Rows from block 4, named by matrix and row number. Rows with one number belong to one channel. Each number is 500 + 40 x the weight over its row's rms, rounded and kept within 0 to 999. All counts start at 0. Numbers have three digits each. After the name is the row's rms in percent of the matrix's.
# p10: first pointwise conv (model.blocks.4.p1.0.weight, 136x136x1x1), inputs 0-135
# p20: second pointwise conv (model.blocks.4.p2.0.weight, 136x136x1x1, transposed), outputs 0-135
p10.14 102:424439488476460492492493480431515481506507452471457500521524510500469513582485565462454451522480479477486538588468495534369501527489515492533474414505544491465506436510532425518477489474453463568497526551515535520558521512532470495491532480550515454440475447485484433459386441547545518445456537458427562493509496425478488493500500507537535550550513512542528472507470460472441496528516448544472567522506474437
p10.15 104:463488499480488552502530448497449385559492502599512494523526558526530549535443518503503486512489520547532432582476491429499477546497489536493526522472477525515510497490498513524482558475504513544532494461568595480495568516479591437448545453483501529493509502547544528550507588564484512533500528478504536521467487492461490513533541522440556484597534531470528588523501513480539559521396548454469480568503512547
p10.16 095:507501453455522510544529541495592435508518547571584431477479534485498492547403554492509607469517504486545420561466522436478537556521501527501504493526495530542441418493471604579441494522546496489501484452499531478512523514460542462464475527477455514519485530532547487493513600524492511503540509500499497540464491517523508562536527485511588451530534521433515574524448528482537526476466526428450473504500539506
p10.17 099:505541488533479499480493477543549474545493455543484469471582511475488506474439495573447488583568482498503445486539517399527565461516509491443513528494463524446429519538469581507453472523473572511545453484643463476572564521461507457514576546455472448585515492522509504527565474491505488485480495467570546532470531529498481504529558493532484440536521489434494506464510551495440451524524484458511517522499452472
p10.18 104:460437492454499502453474485460537473529489445511497477485487521449507537543437514427413547491458468439540498506411582439426496532503427484483498412551454489501552478487443547504493439486453436470475504469469491529495461517461503484476414441519505498511455472510553405473413510478489455443518527465437494487461535431505518556445516501475550532466485513538540519508449489420459528468426482507505480495534455517
p10.19 100:506408473493501547473492502455500500533513490509481510542498556483532452524387543471473538527426498454525433515439564492421509550553500554497535411476467522496473444569527480502546444529487474483520517518510476540513506565485504485415499449456538484444512457543486429517432449495594501489547533483485498521447584445492571517489581513450553471504516536482536492535455468473491481438436543433505504503521480478
p10.20 093:464485475469535509505499562507514475534431524581535452549514549469527494561458543508529522473536513518465479632503476462519527563539529540549438519469512520527505470510547526600460479448526538539498542480533505462505526528510541486485545466540499499534505492576496516479511473640534567475495524479494529526478469503478477444615531467507487552613468537531497493565496538488556499457481489476517451570461530469
p10.21 101:510498469384522504587528528542483499443512591520488521504546516495484526524553508521589528446513531471497563493548540550558523514474512524588518546559524504560529536468473506520450470539591534453546497469460472512473490528551466455529490571493539575462459508500457562515540428510517492497499544484503503484549457510563482558525502484557542511534536500533504472469520480485588480488526515540567500526485609576
p10.22 103:484485494498496601596457517505499525505540544526491489477538593471512420478469506498469541564522454467572488492526602481508453544536505538478532532526483517491493446544515541482514454520518533527514507545572548521500549559504481470502520518440520483503554430501562507541507548490564526486544553482498533493411563440501556577499565524480493514512553532519532488515506481487518450441411526488605576520497528542
p10.23 102:573530537454519498570401506529484577515478538460524499554515498481517439478544455496499511485517478468485587486523538594528446509477504437457481497543517497474528562455578483534467543486537526544497452447467519526419506532463422485507484456516484463425479430478508486515521509489510454505529415514483500491549404569524536537470451492570473520503509543569463462457497510469486491475501526602582453485483474485
p10.24 103:458500500451498521558544522428521475480478526516504499492473486558487517520556522456559508465507563525509576576459516561473472495492447520570478428606497497525497493477518504548455505470581457500492466459456601477484496522537508471516460468567480525483446511486507482469472594519547500524510550483477476491532433435600478590492468484568534506473504497491471565485459520498521579550422482589511486463520543517
p10.25 101:500407478511405556424478437463509529575505443501470508490515553447522494500449524468421493541389478515529417497490574436548482531540457544459498472495464495456533442579485507491511487487435479464528496514494581541535509521441509503421463520458515459473518448503534459501516578498529499516542538474477529476458551434501519513467544514448542537516499488530538535488537418453456517465475480454518539489538440498
p10.26 101:484488426484479588541411509517485444509503505510515463531514509421563465559441528531482505511429508542590489507514561456490459555570488518469546532498467498479565503505521482464534432522504462467487519553465577563526502531511499518524479472524483475487525400528494541528491538495505530541564526465505531540464535461463593525462542540466488584488543537579545513554564467431535501454480548488526568497448526511
p10.27 094:505437488527498522415498504475488500586497435499506535525522533483560487517449533458452504536398476494503415488478519475425503533526498539506511419493483538473509452568560474501546472454451413499531564517559468501553492550512474491463518474455529462469566447548463406488448458501564498459586515466508500540457571428488575499529566453480488512513495558519528446528475452502478461466477537470512454503532479493
p10.28 109:453498515490500482469566468503544407499426521512546459485441526524481570530432523511530543500412524530492420547490467444454531515473506511549496488438488472550498467453503510547472504440524450462479487447530523507529490461478534509507508523541499533483500542523487502440447543495482485549507537481514464495387463481446504423524473476475566467496460482439524602505453480436535599454527502412471414507468542473
p10.29 094:528557479455527473512513480557487474503520534527488530476554501504495521525516489559528544514517575545480499468623460494595578506491472500480509641532466478497532487449420518506524444517547599460572476497430500463454507486538500501554485571465540518495464511506531619516621495522505470541485519483532513487487500579541485528501485515478499526487527500543476529489575536515503537502542480522523472513509507570
p10.30 100:483425555490455505428515516426483507523533535491532490466421445481557560510441479505489471500445446516552458481407521439449454477521491459477466490528511534470521417480502496510463546467494452472432501505437510567487449517461476487475478454495448477548573522478560472476436552440470498437496419518508470552455485455410529501427487483462482523428466521553543422512476472488486505464495497473497517427488480443
p10.31 100:453518477487478411498456390494540440496462519500523488509459473438477494461446436466538537501426455474539462473459517436509462497450488428458469489580492493515477485485456536522494473482515440483494466459474416499493451447481445512469452421514476531514430548512526442429456463465443441446478469503445485494494517506541434527488477521470579455479410452483522462437437462464506521505457502517513435474533547489
p10.32 104:464517458494500491570473409515418454510459494514470449522607511449509454522468502516501494516519472463476489534458473462546469455511526475424504502528488550488491582525528491543480452471477537528543482477564531516538493505452510484495572463556486486502425465497489460539552512583515565396472494472495539525570496534498434528533522481437444518604516505510496448441471442451520465449530454508526497606532513499
p10.33 098:441457481483486460424563477434485489511508522470478462483437517521468546502462515421515532493475456433552464584418520457427487460475476411532490435517530449533497442471504507580490489509485430493469488487470474562448471473488479494473482471542422554502500542522534436474413441541491560466451473504388449456487479469469456488460421485447523529482498500532501462446455466498548505500496468526481521475504553487
p10.34 108:468417426483425550535474535434449448467524550471456482490471529484486512536500533504525488539466528498603513513483605507454439537504497518533503449488463468516537486517483465498494439499533477445486489544482624526500523516502518506437470476481506530393492431500558473495474597487514521550501539482480498421476458478495520526448491557491555530470544502526510540493511465434526534462456501475532568451421544446
p10.35 105:533563500527516562584496548575518512534485528526493536510598578521493512506475468579509558569510462524510502492553561486517483533515494514494506525488553501527548522512481514511500424531528560527620486471570480511506557541485491542561554475531542490501530466555497524564541476547514506520520531516565548465488492497474539509529559499457450550563535586568471504521547459535525504531413515488557442564533524557
p10.36 104:463506485470511507491534432519466497505484446482480477482525472508480510556523551544468492484459479537539516494551549481526469479524423499554426508522497481499589493470476418515479446414486528467507518409450534523435423523480488463572460526465481536419431439507417502522532485542467500505503487451495500532474510478459465560507497439459484591494464514593509499509551486531424497481406486503509418548544475568
p10.37 095:453441445508490519533472493453522407511502520513573469577549468440589404501460503492500496472501472460526472499502520473483432542553517513513524486598470574487457433525556505516527412502526504510519508526489491459546520565491451503511470540495472486533514432554504482542490480511544493482535487465484483549478483455553527631548529536521483546530544517504518470550480473474523439487424589544517510492550516578
p20.14 091:476471472481473464564520493500501423463485586441440561484518454502528539486497472442494547535448485474480501462545536497466469516497538473595511542484474473570507524468470522492499473438444556437496538538578440495483470506490490480508515501495512544569459574524430516506472444447547522484508522542469535431487566474470437472536497489478547470453540554446465425462494577546533504551520551444482520480464421587
p20.15 092:413486429487574508485532538536552510524481488529530503539520510453533532442517421481488520422568637438492462468515518428481514467459448545492491476535438495617529545479468457511494482578495507541525451527514485598480504529500473494493436501465440445558521543477485531534456399548454514495525541513501558518516504506429533467448507502461450504508523461499470533502440491499508532510493504517432494517524512497
p20.16 090:578486552512477539496528468455506410544463528448455468447479466546431489563521592499557550567441451484530489522552484476490549501586513502488542537505496569485502529537478478499531480456523538530452501430472490475537474432483495438531492521532473513540475478460554467479523578486549471504508486521531488425516499502602497570559510508545594485453459517473479475549527533472510463438524492574538487575500512542
p20.17 085:568513513491444543391493471421517440513565462473440477468450524524463504548425509486539543502468565514514502505526431519513509505481500496438515522458547541554451443451524513427496549491533470495491504483525622467517475511509429516518529552447482414509510479437521522445499516493498488490426449503507485485499440537536533493524481468460512495524452535579498521535568468468545488451426526577540512464507432552
p20.18 110:453463512437466480443491464461492489496529436482514479493472515489480451479482484529478490448487429452456507506459436521507496399473464489408494434491467478446472480516480462490534486475473476469493483528409498527456617541479494483501480507519460476460481451492567528447558488495490531544556497497464536472535426531477579495399549493496461539473470403507483514489502450428488538454517550412480542472579494435
p20.19 080:513531621514508533498479526604589484546500578486517535535539538544508503571456513576536591536491496509502550560515470538504479519534467420511492581432534578569470417510564554450505570517507458498522512523511519482527463517516475459522555497470534514480518529502445519571534488475469508465480407491505472519466493556519507485541466534538518503522463525553520505505497520539534499502507474529590456431475470494
p20.20 085:488578436476522531535544559527528494540580519476509521450447569528543495522453445548454494445493551493520573539549504523502422523516472428496456548444454526522479466500572564458536543444478546474472551514531472521551489603580482470595555503486496481485499527523556587472572494445487475498505457485516541501498520519443536511458491486555415484485528500515508466450476485509511597510469498451513519496502488476
p20.21 107:585532541533530576479477507447466510564549458563458545488528507516533481508486527562524567570529504502490535533486466549485506435514502482535455488475510485537515478504527467507508514500493489575501497556491494587521578509498489504535526623602490580479508488497610538470512620511517569548549459509508528486552502462516503518488570501585505516540453453512501489537457514437491534522549511474481489521553458502
p20.22 103:541438475484515428493518540578523442508461477479457529446509457543534561578536508468471518557471436496422533495488502444538499529537484471563516501462517479494499507564517561511579528464454515475441514480583414519550477503503540523521538495488487521472459453515485529466524581519624495496455524461555545436484558524460508548508496478534578495461592549480535466509497477511474484448518536535426495554491503465
p20.23 088:475512486513395497502513517438539452504544505477557476437554519504465515565543503503472555537563507460478462514514513498407503499571449487519510496536403533395488515514505484514550454582493548450545596438509498503529491476537492494469492452523530434462451516545523453531397458521455485472511506509525482504485552489459486522445500560550489463479526496451413481478594521505490495504463487552489462502485424549
p20.24 136:492483472398507465501484452451501545495489457514478509554476482507459469485498504525497486510474485568515511438428488471483495487481462510457501512486418421567472506484561543495504540517494503543519427536560538522505498457561500531511519497470540536428548433553472483476540463507480521508450512439420596507493441533485485426540489523462480493532524523620551490492454546532399475534483547522528499443481489379
p20.25 081:496582575475483480508515514581562510525474596473503568563569504545549537533507498521512555569538527523511533549497450466534472537485454466472487563462526562530451455556525556484494578491511491484514564534507544458452444510509500505515528482480526516533506555531433528566510407489461489493461521499456457533487477562509482452523473498508515507502486535522529517434508508564571497443541481433618489445460522545
p20.26 098:505484460528481541529517473426499451552502479478574433366486516476478458517456556538545540553471571468535489481471527499471532507540433526573500523513582522486484500450495487470503492450518477518434508448494523490462492534503541527513531486498539537464403427463494510487533546449536492492488455486581539438493486488563491558494504541538513501460572510445431537525598454467431529419485513499496457487504502439
p20.27 089:500451444445514460515526544420464470467485430500455513475470435492501506460549519447455438484493434500453481475485543450489534479470526543507540444557446464494566608505432471567465427450469530481490443505510440550526539497458565496496450537546466541497475486510509499425450539575541515540500548514510528460529550459473507494455523438487519544483545470457478464503422503444489506537468543482401516555529472505
p20.28 104:485494493522410472465455515511467523517503481532540496482520465497539544532548536474540447497512608553516455487482473467482504472514524502533535526502542482522513467478526584491506541516516490579500506451495501447513577515513463506516542476479526464518462455538475526437579420576528523540362535454498565471519473506428576458569562505460496448507479542530550518468534476448480539553466569502485545432565453497
p20.29 131:513514513503523486490486495479505516572583477509493511533520541513532481556511513540531525506488531510554505559487477592537480467520536488492506535484510502486515526559522483522507491467493467568513482534511509479497598580506513536549500486529522520548509491511515558473542494504522507651510519502510495479595517468488608514524644506480461611482489483506514499507517495460513620498549494447529519506626493514
p20.30 095:574490548503461452534482528548491472568477576493483487483461453542490500554479493524464403595458407437462450536532514570464455510537533452515529496471484513515488486479393401484423430436463551537453523524510483532510487546417493538449443475452542494475502516583517480530469509484509446460596482495501514506515516500526526484473498563460548485520498444530515504486487536568486508498472491500473435505515491468
p20.31 115:533486516485500491437465542526413501471525461471462491480496500487511459506478468493467467557525510499469507458389488475516475503523502478515469489493496381474484473480498522475577509489495480447493527497528450527522477525494514419539543496450495470479508406515537532469502516509535474466445499483493598495450558566473543513462458514522494490492599560448487481474454489502417548486478693499447498495521524454
p20.32 092:485476520485541493568556540474488451511426582472543492458472477509544471513494565452554508464448445387472483473571596575446506541493460486501487560508484495508491458464437501458442469469524545476490529546536491524466492491568548518558481424544485457500493511500452541513472465479450442562527475523517554476553500535491519489462520492509455489491584530517464474396450546570538509539494511464502454473515470430
p20.33 111:461517530500529499468508496464476494467465453556478483532508537489533471450536511459502478495557466565486562472473504456542525497510548553526488585544500458503545533519568591567514605506509482534502497490494496486494514498582528488537602540546515552529504454487481529433548504570518531511354519419498522427494508432486504482523503469529498528474527566486523446493495519401405501493491557486553526486491505505
p20.34 101:474494457613485493466479542478493464519521481533510462431581520413497566508541445491497501557529572472464470464484486454449505503494495514556496446520561498435507534507452521518570464511508447477476523468498426526503507531467489507477446500489491497472411459424507521488538537553523531499520539502579519420522478477470495559478519482513515477479510485373402506488575438424474533431521503496437530529502530478
p20.35 094:564499495529524598477485540506505504503528463546474528440525501503482503470463529528483518623513454556504537546497439559572519463416500481409457470499532490461479506439525541466565557495504483584477475494442537513495458490520470428492508547499554528500470448472532496430539481538535568454457484529485457459483417457522491478538465465502520496478396499518475546505539521389479459435496502495545544515471505495
p20.36 113:503535426457552483450488504543496605474507439605530528457511526500493541499521436529496482485580535567491472511444485544478513482501432522508462475505505511534547493496513479536493533595464467465545474456465490421492490488467525518445513567480550513488513484547485449487484511517488506463547520497502493501468497458463520510495486561451464519548514478454555565596614440446453468440499519480437447477502607464
p20.37 094:496380433509510444483507506549512534478459481530465554555551436530500577499607449481433439450545433498486492478497490488561499471494509517385510487528450496479562551564443466576512448519444505430561466518508514497510502454496502480480397550502457476540555521543487469497457460539487518520499567505446528519517489459438465452543507471419476489503510487525555496481522533512515463536515537517522524535501538496