From a checkpoint of a small image classifier: 0.796M parameters, activation relu.
Rows from block 3, named by matrix and row number. Rows with one number belong to one channel. Each number is 200 + 30 x the weight over the matrix's rms, rounded and kept within 0 to 999. All counts start at 0.
# p10: first pointwise conv (model.blocks.3.p1.0.weight, 136x160x1x1), inputs 0-79
# p20: second pointwise conv (model.blocks.3.p2.0.weight, 136x136x1x1, transposed), outputs 0-135
p10.6,230,193,196,203,199,210,239,131,169,238,211,176,148,171,245,160,194,177,194,189,195,153,222,213,189,189,166,190,219,200,176,159,184,223,201,171,244,227,194,161,127,182,167,167,212,157,213,173,211,146,199,167,179,189,195,162,136,186,234,181,211,184,215,204,203,215,241,206,205,120,191,132,241,215,201,153,190,155,208,212
p20.6,208,211,209,265,219,215,180,193,156,232,219,185,210,208,217,182,218,212,223,221,264,167,152,213,231,210,136,196,217,195,173,169,196,200,136,243,212,237,159,239,210,180,186,205,220,106,205,255,189,200,198,180,196,199,234,209,228,176,156,269,181,186,207,237,217,209,215,184,203,181,204,222,206,237,185,206,200,174,238,293,155,204,256,180,171,128,220,194,266,216,216,208,114,176,176,177,223,215,223,185,197,220,157,151,190,196,189,245,183,216,234,272,211,187,202,217,244,204,179,222,164,153,212,172,136,184,170,230,229,191,262,242,93,210,171,183
p10.7,208,175,186,171,152,197,265,207,208,208,230,149,159,190,168,121,200,199,120,175,217,153,264,198,190,194,222,199,167,176,174,189,235,136,219,185,247,198,248,183,177,145,200,222,194,196,181,193,220,188,225,177,178,182,155,199,212,189,253,236,226,221,221,191,185,205,203,146,175,166,189,198,209,160,232,209,154,172,185,185
p20.7,147,204,267,242,234,173,226,238,246,224,252,213,247,150,181,229,238,235,232,174,187,241,242,184,221,192,188,245,210,204,248,210,230,234,228,166,159,202,217,201,172,188,197,236,206,206,205,208,209,171,219,238,183,183,202,208,167,190,216,254,186,213,140,172,257,159,218,162,208,195,222,163,187,221,200,201,200,211,182,176,263,200,182,239,258,231,191,200,180,197,197,211,212,232,217,233,185,197,175,210,201,209,260,193,204,208,183,178,213,228,165,189,219,266,168,169,171,223,210,250,223,173,206,219,217,207,189,170,231,213,214,125,267,238,222,189
p10.8,197,233,205,222,240,201,208,244,183,201,234,230,216,167,206,161,175,186,184,260,228,266,190,244,187,276,206,170,200,176,232,213,150,135,199,253,247,212,211,181,155,194,161,228,163,192,231,213,189,232,174,213,216,243,245,132,243,189,189,193,224,206,227,186,211,164,227,214,189,201,209,228,215,213,205,157,219,245,248,228
p20.8,178,176,224,215,225,188,234,194,152,245,217,188,234,212,192,233,240,196,160,195,196,194,180,178,165,158,186,199,198,135,218,170,155,184,225,214,194,211,240,227,208,229,191,209,142,220,173,179,203,204,199,257,208,233,221,196,205,155,154,198,204,190,219,153,205,206,246,210,240,158,197,133,230,149,155,260,175,227,172,178,235,198,182,245,247,246,215,220,214,205,237,215,204,205,198,196,256,193,227,222,177,192,224,169,191,247,135,207,204,211,233,200,182,229,187,241,220,204,237,213,218,184,207,256,171,163,150,248,202,177,211,203,226,186,173,171
p10.9,156,212,235,202,234,228,179,199,162,211,173,168,190,212,214,170,202,229,201,202,222,174,180,244,234,206,206,254,236,247,212,233,211,162,190,160,226,242,129,244,191,241,237,246,218,209,252,219,165,213,242,218,211,236,248,236,196,219,179,231,214,186,235,206,194,243,229,235,209,242,235,181,158,234,157,273,215,204,205,219
p20.9,166,210,227,155,180,229,206,226,204,145,232,171,233,214,177,223,164,154,220,165,219,212,168,136,199,201,162,217,226,212,214,146,202,210,132,204,237,164,136,187,231,225,127,231,167,159,163,173,205,131,229,136,243,217,217,168,201,212,209,145,220,255,150,220,150,158,214,183,210,205,250,199,198,224,199,236,207,208,219,193,173,198,174,198,213,182,206,193,175,219,229,203,136,211,215,225,209,202,187,192,234,223,213,210,224,221,167,182,222,196,159,226,232,215,231,207,253,186,230,229,133,159,229,151,203,228,190,198,211,216,191,168,147,210,169,169
p10.10,243,242,170,213,232,234,205,196,223,209,278,267,215,176,193,223,194,202,175,270,209,229,214,204,149,265,210,143,248,223,195,213,164,208,196,264,211,227,225,159,210,214,152,216,191,185,165,201,188,182,193,204,254,234,225,183,217,200,210,212,198,241,212,172,216,178,195,217,229,216,210,208,235,219,194,195,252,207,223,206
p20.10,251,241,218,160,191,242,179,232,191,168,208,199,199,242,196,193,200,185,229,203,247,210,168,232,240,237,199,219,215,219,214,167,253,203,158,191,238,185,211,160,197,201,260,223,265,189,254,244,219,179,180,133,238,236,208,180,163,204,245,201,180,228,214,227,205,232,171,167,160,291,183,238,178,280,278,197,216,185,192,235,133,192,244,192,178,101,169,122,231,192,176,251,200,188,144,256,252,265,253,223,193,276,199,285,165,201,197,239,177,215,169,229,212,222,194,180,216,191,178,252,164,209,215,152,175,255,151,176,188,260,222,199,140,263,260,209
p10.11,158,238,200,243,238,226,184,179,166,219,167,166,194,217,203,178,223,242,190,213,207,177,164,260,237,229,213,253,233,259,222,204,213,200,192,212,215,226,166,249,211,225,231,248,222,190,239,218,161,245,230,232,216,251,226,227,204,211,174,235,194,176,232,192,177,242,219,227,203,246,217,163,164,237,173,245,210,201,245,224
p20.11,233,170,151,217,217,169,192,146,186,215,164,198,187,204,208,155,257,251,164,257,232,168,236,266,171,235,229,171,167,169,177,242,177,187,213,269,176,257,247,226,195,174,247,193,201,210,260,238,199,240,182,200,173,186,229,210,184,204,188,267,177,147,274,164,251,238,197,200,204,162,141,237,180,229,187,181,186,182,205,275,214,192,226,183,192,190,216,209,222,183,183,171,165,173,170,176,208,165,177,209,185,171,194,182,157,211,214,198,166,204,262,205,152,201,175,175,188,192,164,188,237,191,178,180,186,156,175,201,199,192,225,229,188,195,200,214
p10.12,200,169,186,216,270,201,239,155,196,232,138,157,224,235,172,168,260,196,230,230,194,189,221,246,191,215,226,206,196,175,213,243,185,188,217,198,208,187,225,166,207,243,217,218,200,131,167,219,183,221,188,226,219,228,147,269,196,224,213,203,231,241,184,160,233,187,228,200,203,155,201,151,188,203,222,207,192,158,213,227
p20.12,169,191,201,186,161,204,187,200,235,185,215,157,211,202,196,203,188,152,214,175,230,191,227,164,181,227,156,197,180,168,209,165,168,184,196,182,199,185,192,218,208,172,196,223,132,182,198,200,182,189,269,186,195,206,233,190,293,171,133,194,259,176,191,197,161,194,203,242,246,173,214,196,249,173,217,221,186,218,214,208,189,241,212,216,224,222,220,208,195,216,212,167,183,206,300,190,217,205,197,189,214,201,189,206,225,184,229,149,203,193,184,197,211,168,191,206,227,217,184,239,123,199,234,151,285,159,304,196,205,161,178,146,191,189,191,242
p10.13,258,165,142,203,196,223,178,163,228,201,251,180,213,186,212,251,208,263,158,232,189,199,187,241,228,231,191,200,215,212,179,185,200,221,175,247,164,213,180,221,214,189,167,225,185,159,212,223,211,216,239,246,226,179,256,237,157,189,182,197,193,178,226,122,247,195,168,187,240,240,201,223,245,239,165,189,242,149,184,184
p20.13,229,223,206,224,196,222,185,212,193,222,224,162,188,178,111,183,202,233,212,241,204,208,211,210,223,265,195,228,143,192,204,157,186,194,156,174,216,178,199,203,175,194,200,195,225,176,207,213,193,147,170,176,185,226,209,221,193,239,183,184,179,226,217,205,250,240,261,139,145,190,191,187,96,258,231,192,218,150,196,193,274,156,151,189,237,187,288,190,241,184,219,190,183,157,211,177,194,208,239,257,164,215,218,184,170,226,146,213,215,233,212,205,195,228,178,254,186,176,195,216,191,207,209,220,189,183,188,195,251,212,204,226,213,202,221,167
p10.14,165,189,200,237,193,198,200,181,141,200,190,154,204,192,197,171,224,178,182,178,196,156,207,245,247,134,210,238,213,247,212,249,218,200,208,170,151,219,197,235,213,278,161,193,210,167,228,256,173,190,198,215,193,221,197,251,234,233,206,192,197,181,220,187,205,210,177,217,203,214,211,183,164,250,175,198,195,181,194,247
p20.14,179,161,221,185,228,214,190,252,232,189,206,207,192,176,164,203,198,168,264,183,179,214,121,165,258,161,201,225,201,215,211,189,236,216,209,150,251,166,202,145,255,182,157,149,208,197,203,171,231,176,187,211,212,203,111,251,183,194,209,165,181,233,180,181,176,175,204,179,191,235,251,178,197,165,234,204,194,146,162,163,188,194,214,205,177,227,181,186,188,172,203,252,244,170,184,196,195,240,211,193,209,188,118,152,247,182,179,199,243,207,158,179,232,168,198,212,179,203,187,225,200,247,220,236,125,234,192,192,169,198,169,160,233,173,218,175
p10.15,182,255,204,212,165,202,209,216,179,190,195,189,226,195,252,139,200,177,166,251,154,279,196,273,218,234,251,212,188,197,259,198,141,173,198,175,251,193,217,231,163,206,193,222,179,144,227,183,195,235,136,233,235,235,164,145,203,209,208,221,225,199,225,205,188,214,231,235,164,200,189,224,191,236,232,163,162,169,224,213
p20.15,233,223,174,193,179,208,145,173,188,206,198,232,161,217,186,203,114,197,196,204,204,191,208,272,243,231,226,186,202,206,188,191,216,213,164,207,164,177,181,185,171,180,195,167,268,221,175,214,179,202,199,144,188,181,170,169,224,192,244,198,198,183,188,231,197,200,154,197,201,224,184,235,179,251,222,158,237,221,258,194,223,210,211,186,178,172,204,178,181,185,170,210,188,166,195,204,190,258,249,193,207,234,191,268,175,154,226,193,235,194,202,200,248,187,194,164,200,179,133,204,221,204,203,162,234,238,220,153,212,255,152,181,190,258,208,230
p10.16,211,203,182,241,125,219,175,225,188,200,201,166,188,160,208,248,142,233,146,168,211,167,218,215,223,137,217,188,230,210,167,214,196,186,207,219,236,222,211,195,195,220,183,194,175,173,174,207,152,227,239,222,169,220,226,268,205,176,212,207,234,175,169,190,242,201,190,224,218,261,138,201,202,220,187,190,223,182,204,248
p20.16,209,202,185,184,195,201,220,197,187,145,187,218,201,204,251,213,214,194,185,180,212,193,203,164,202,185,242,191,210,194,176,207,211,198,247,204,193,175,196,214,206,227,164,234,155,190,222,196,189,177,232,230,233,172,190,210,195,184,269,198,187,166,205,234,196,157,172,246,223,210,195,193,233,184,168,184,212,205,169,208,170,294,203,181,241,219,151,217,184,195,184,199,206,212,221,216,206,188,148,102,194,179,223,194,192,198,233,177,224,203,207,207,189,210,167,169,187,268,184,179,192,199,188,189,215,179,216,227,201,176,224,183,228,188,187,204
p10.17,146,208,227,193,199,235,185,163,163,239,171,187,204,170,218,156,224,257,198,199,211,187,177,232,237,223,201,238,214,256,192,180,221,119,174,205,246,219,184,223,213,205,244,230,221,216,252,177,168,216,228,227,192,209,204,219,195,277,164,225,225,157,226,160,193,190,177,189,178,197,228,143,170,245,150,248,221,175,186,192
p20.17,248,159,156,228,189,157,209,153,208,243,160,220,202,142,211,160,231,253,173,257,164,171,249,246,150,184,217,174,190,175,180,243,178,180,250,204,173,233,253,195,209,210,248,190,249,227,203,207,184,257,223,249,195,200,170,281,234,211,216,204,185,173,232,168,204,215,189,215,198,228,187,198,200,171,202,196,190,219,205,196,243,198,189,191,187,236,216,197,217,209,201,185,238,203,227,216,154,206,162,204,188,200,206,198,205,178,206,199,190,173,193,136,158,188,207,180,180,201,189,172,214,228,203,209,230,164,261,195,233,195,216,225,266,165,209,190
p10.18,154,210,175,230,211,212,216,160,149,265,219,152,222,236,179,163,235,180,214,217,205,179,206,208,228,210,209,235,272,220,216,236,234,187,220,178,195,233,204,181,251,264,222,215,258,178,238,178,131,167,195,192,251,244,162,205,158,249,209,217,231,242,224,181,181,218,206,202,198,154,212,202,141,253,206,201,220,166,210,233
p20.18,206,149,191,213,273,183,203,183,180,256,210,219,197,143,191,201,282,201,221,220,145,187,169,271,210,185,194,209,182,193,211,267,222,217,202,214,195,207,229,201,215,230,192,160,232,196,187,209,214,214,135,239,186,217,155,221,134,205,240,213,165,197,235,189,205,200,199,198,196,213,201,208,194,226,172,190,197,192,205,189,226,190,243,229,216,212,220,192,203,188,206,192,229,184,139,220,258,213,213,213,188,180,154,187,207,208,177,233,221,237,235,227,168,176,213,220,183,202,212,197,253,217,196,223,116,202,117,208,195,210,185,217,215,159,213,190
p10.19,182,207,202,200,199,190,161,227,186,191,140,153,194,201,183,164,189,236,194,211,212,166,155,182,237,201,189,248,189,256,170,171,234,164,216,176,217,179,131,219,222,166,158,205,199,249,232,200,207,146,269,197,173,216,217,210,241,183,189,216,236,184,218,171,221,237,217,162,184,223,203,122,191,231,169,258,218,195,195,215
p20.19,245,184,181,207,209,161,207,164,196,237,159,211,182,154,195,181,256,236,180,218,177,154,233,242,185,189,221,188,170,171,191,227,177,191,245,217,190,237,206,180,204,168,238,200,216,221,214,191,209,264,206,246,196,214,182,264,226,181,202,189,200,179,218,164,209,223,178,225,221,173,182,184,215,160,187,211,204,216,201,167,212,215,223,227,187,215,212,208,242,221,203,156,208,225,211,196,187,169,202,222,206,152,208,198,207,182,218,209,179,219,210,191,164,177,211,184,184,217,213,165,235,219,204,226,228,180,241,200,197,203,183,217,236,194,228,214
p10.20,245,187,170,171,168,214,249,232,230,221,243,209,230,176,166,198,248,226,232,129,201,174,226,173,205,115,152,207,257,197,216,199,211,198,151,158,214,174,182,213,218,196,162,211,228,209,190,196,237,153,171,148,188,173,184,192,220,221,228,233,196,231,208,195,162,171,200,203,253,165,229,241,249,204,180,197,194,196,218,211
p20.20,244,163,135,241,232,162,170,135,266,208,159,137,145,227,210,148,192,146,159,186,229,149,250,169,174,229,229,147,163,174,140,200,171,185,208,162,164,242,126,194,169,113,189,173,217,223,212,247,207,214,174,206,185,198,161,201,142,152,182,254,191,144,223,150,243,201,158,220,171,202,125,217,191,219,194,133,153,201,176,238,207,169,202,181,114,203,151,167,165,150,137,170,203,164,185,186,184,194,138,171,166,185,172,155,161,122,189,200,160,199,254,227,129,189,170,138,145,173,137,227,200,199,154,171,191,168,171,152,123,176,193,217,200,188,214,195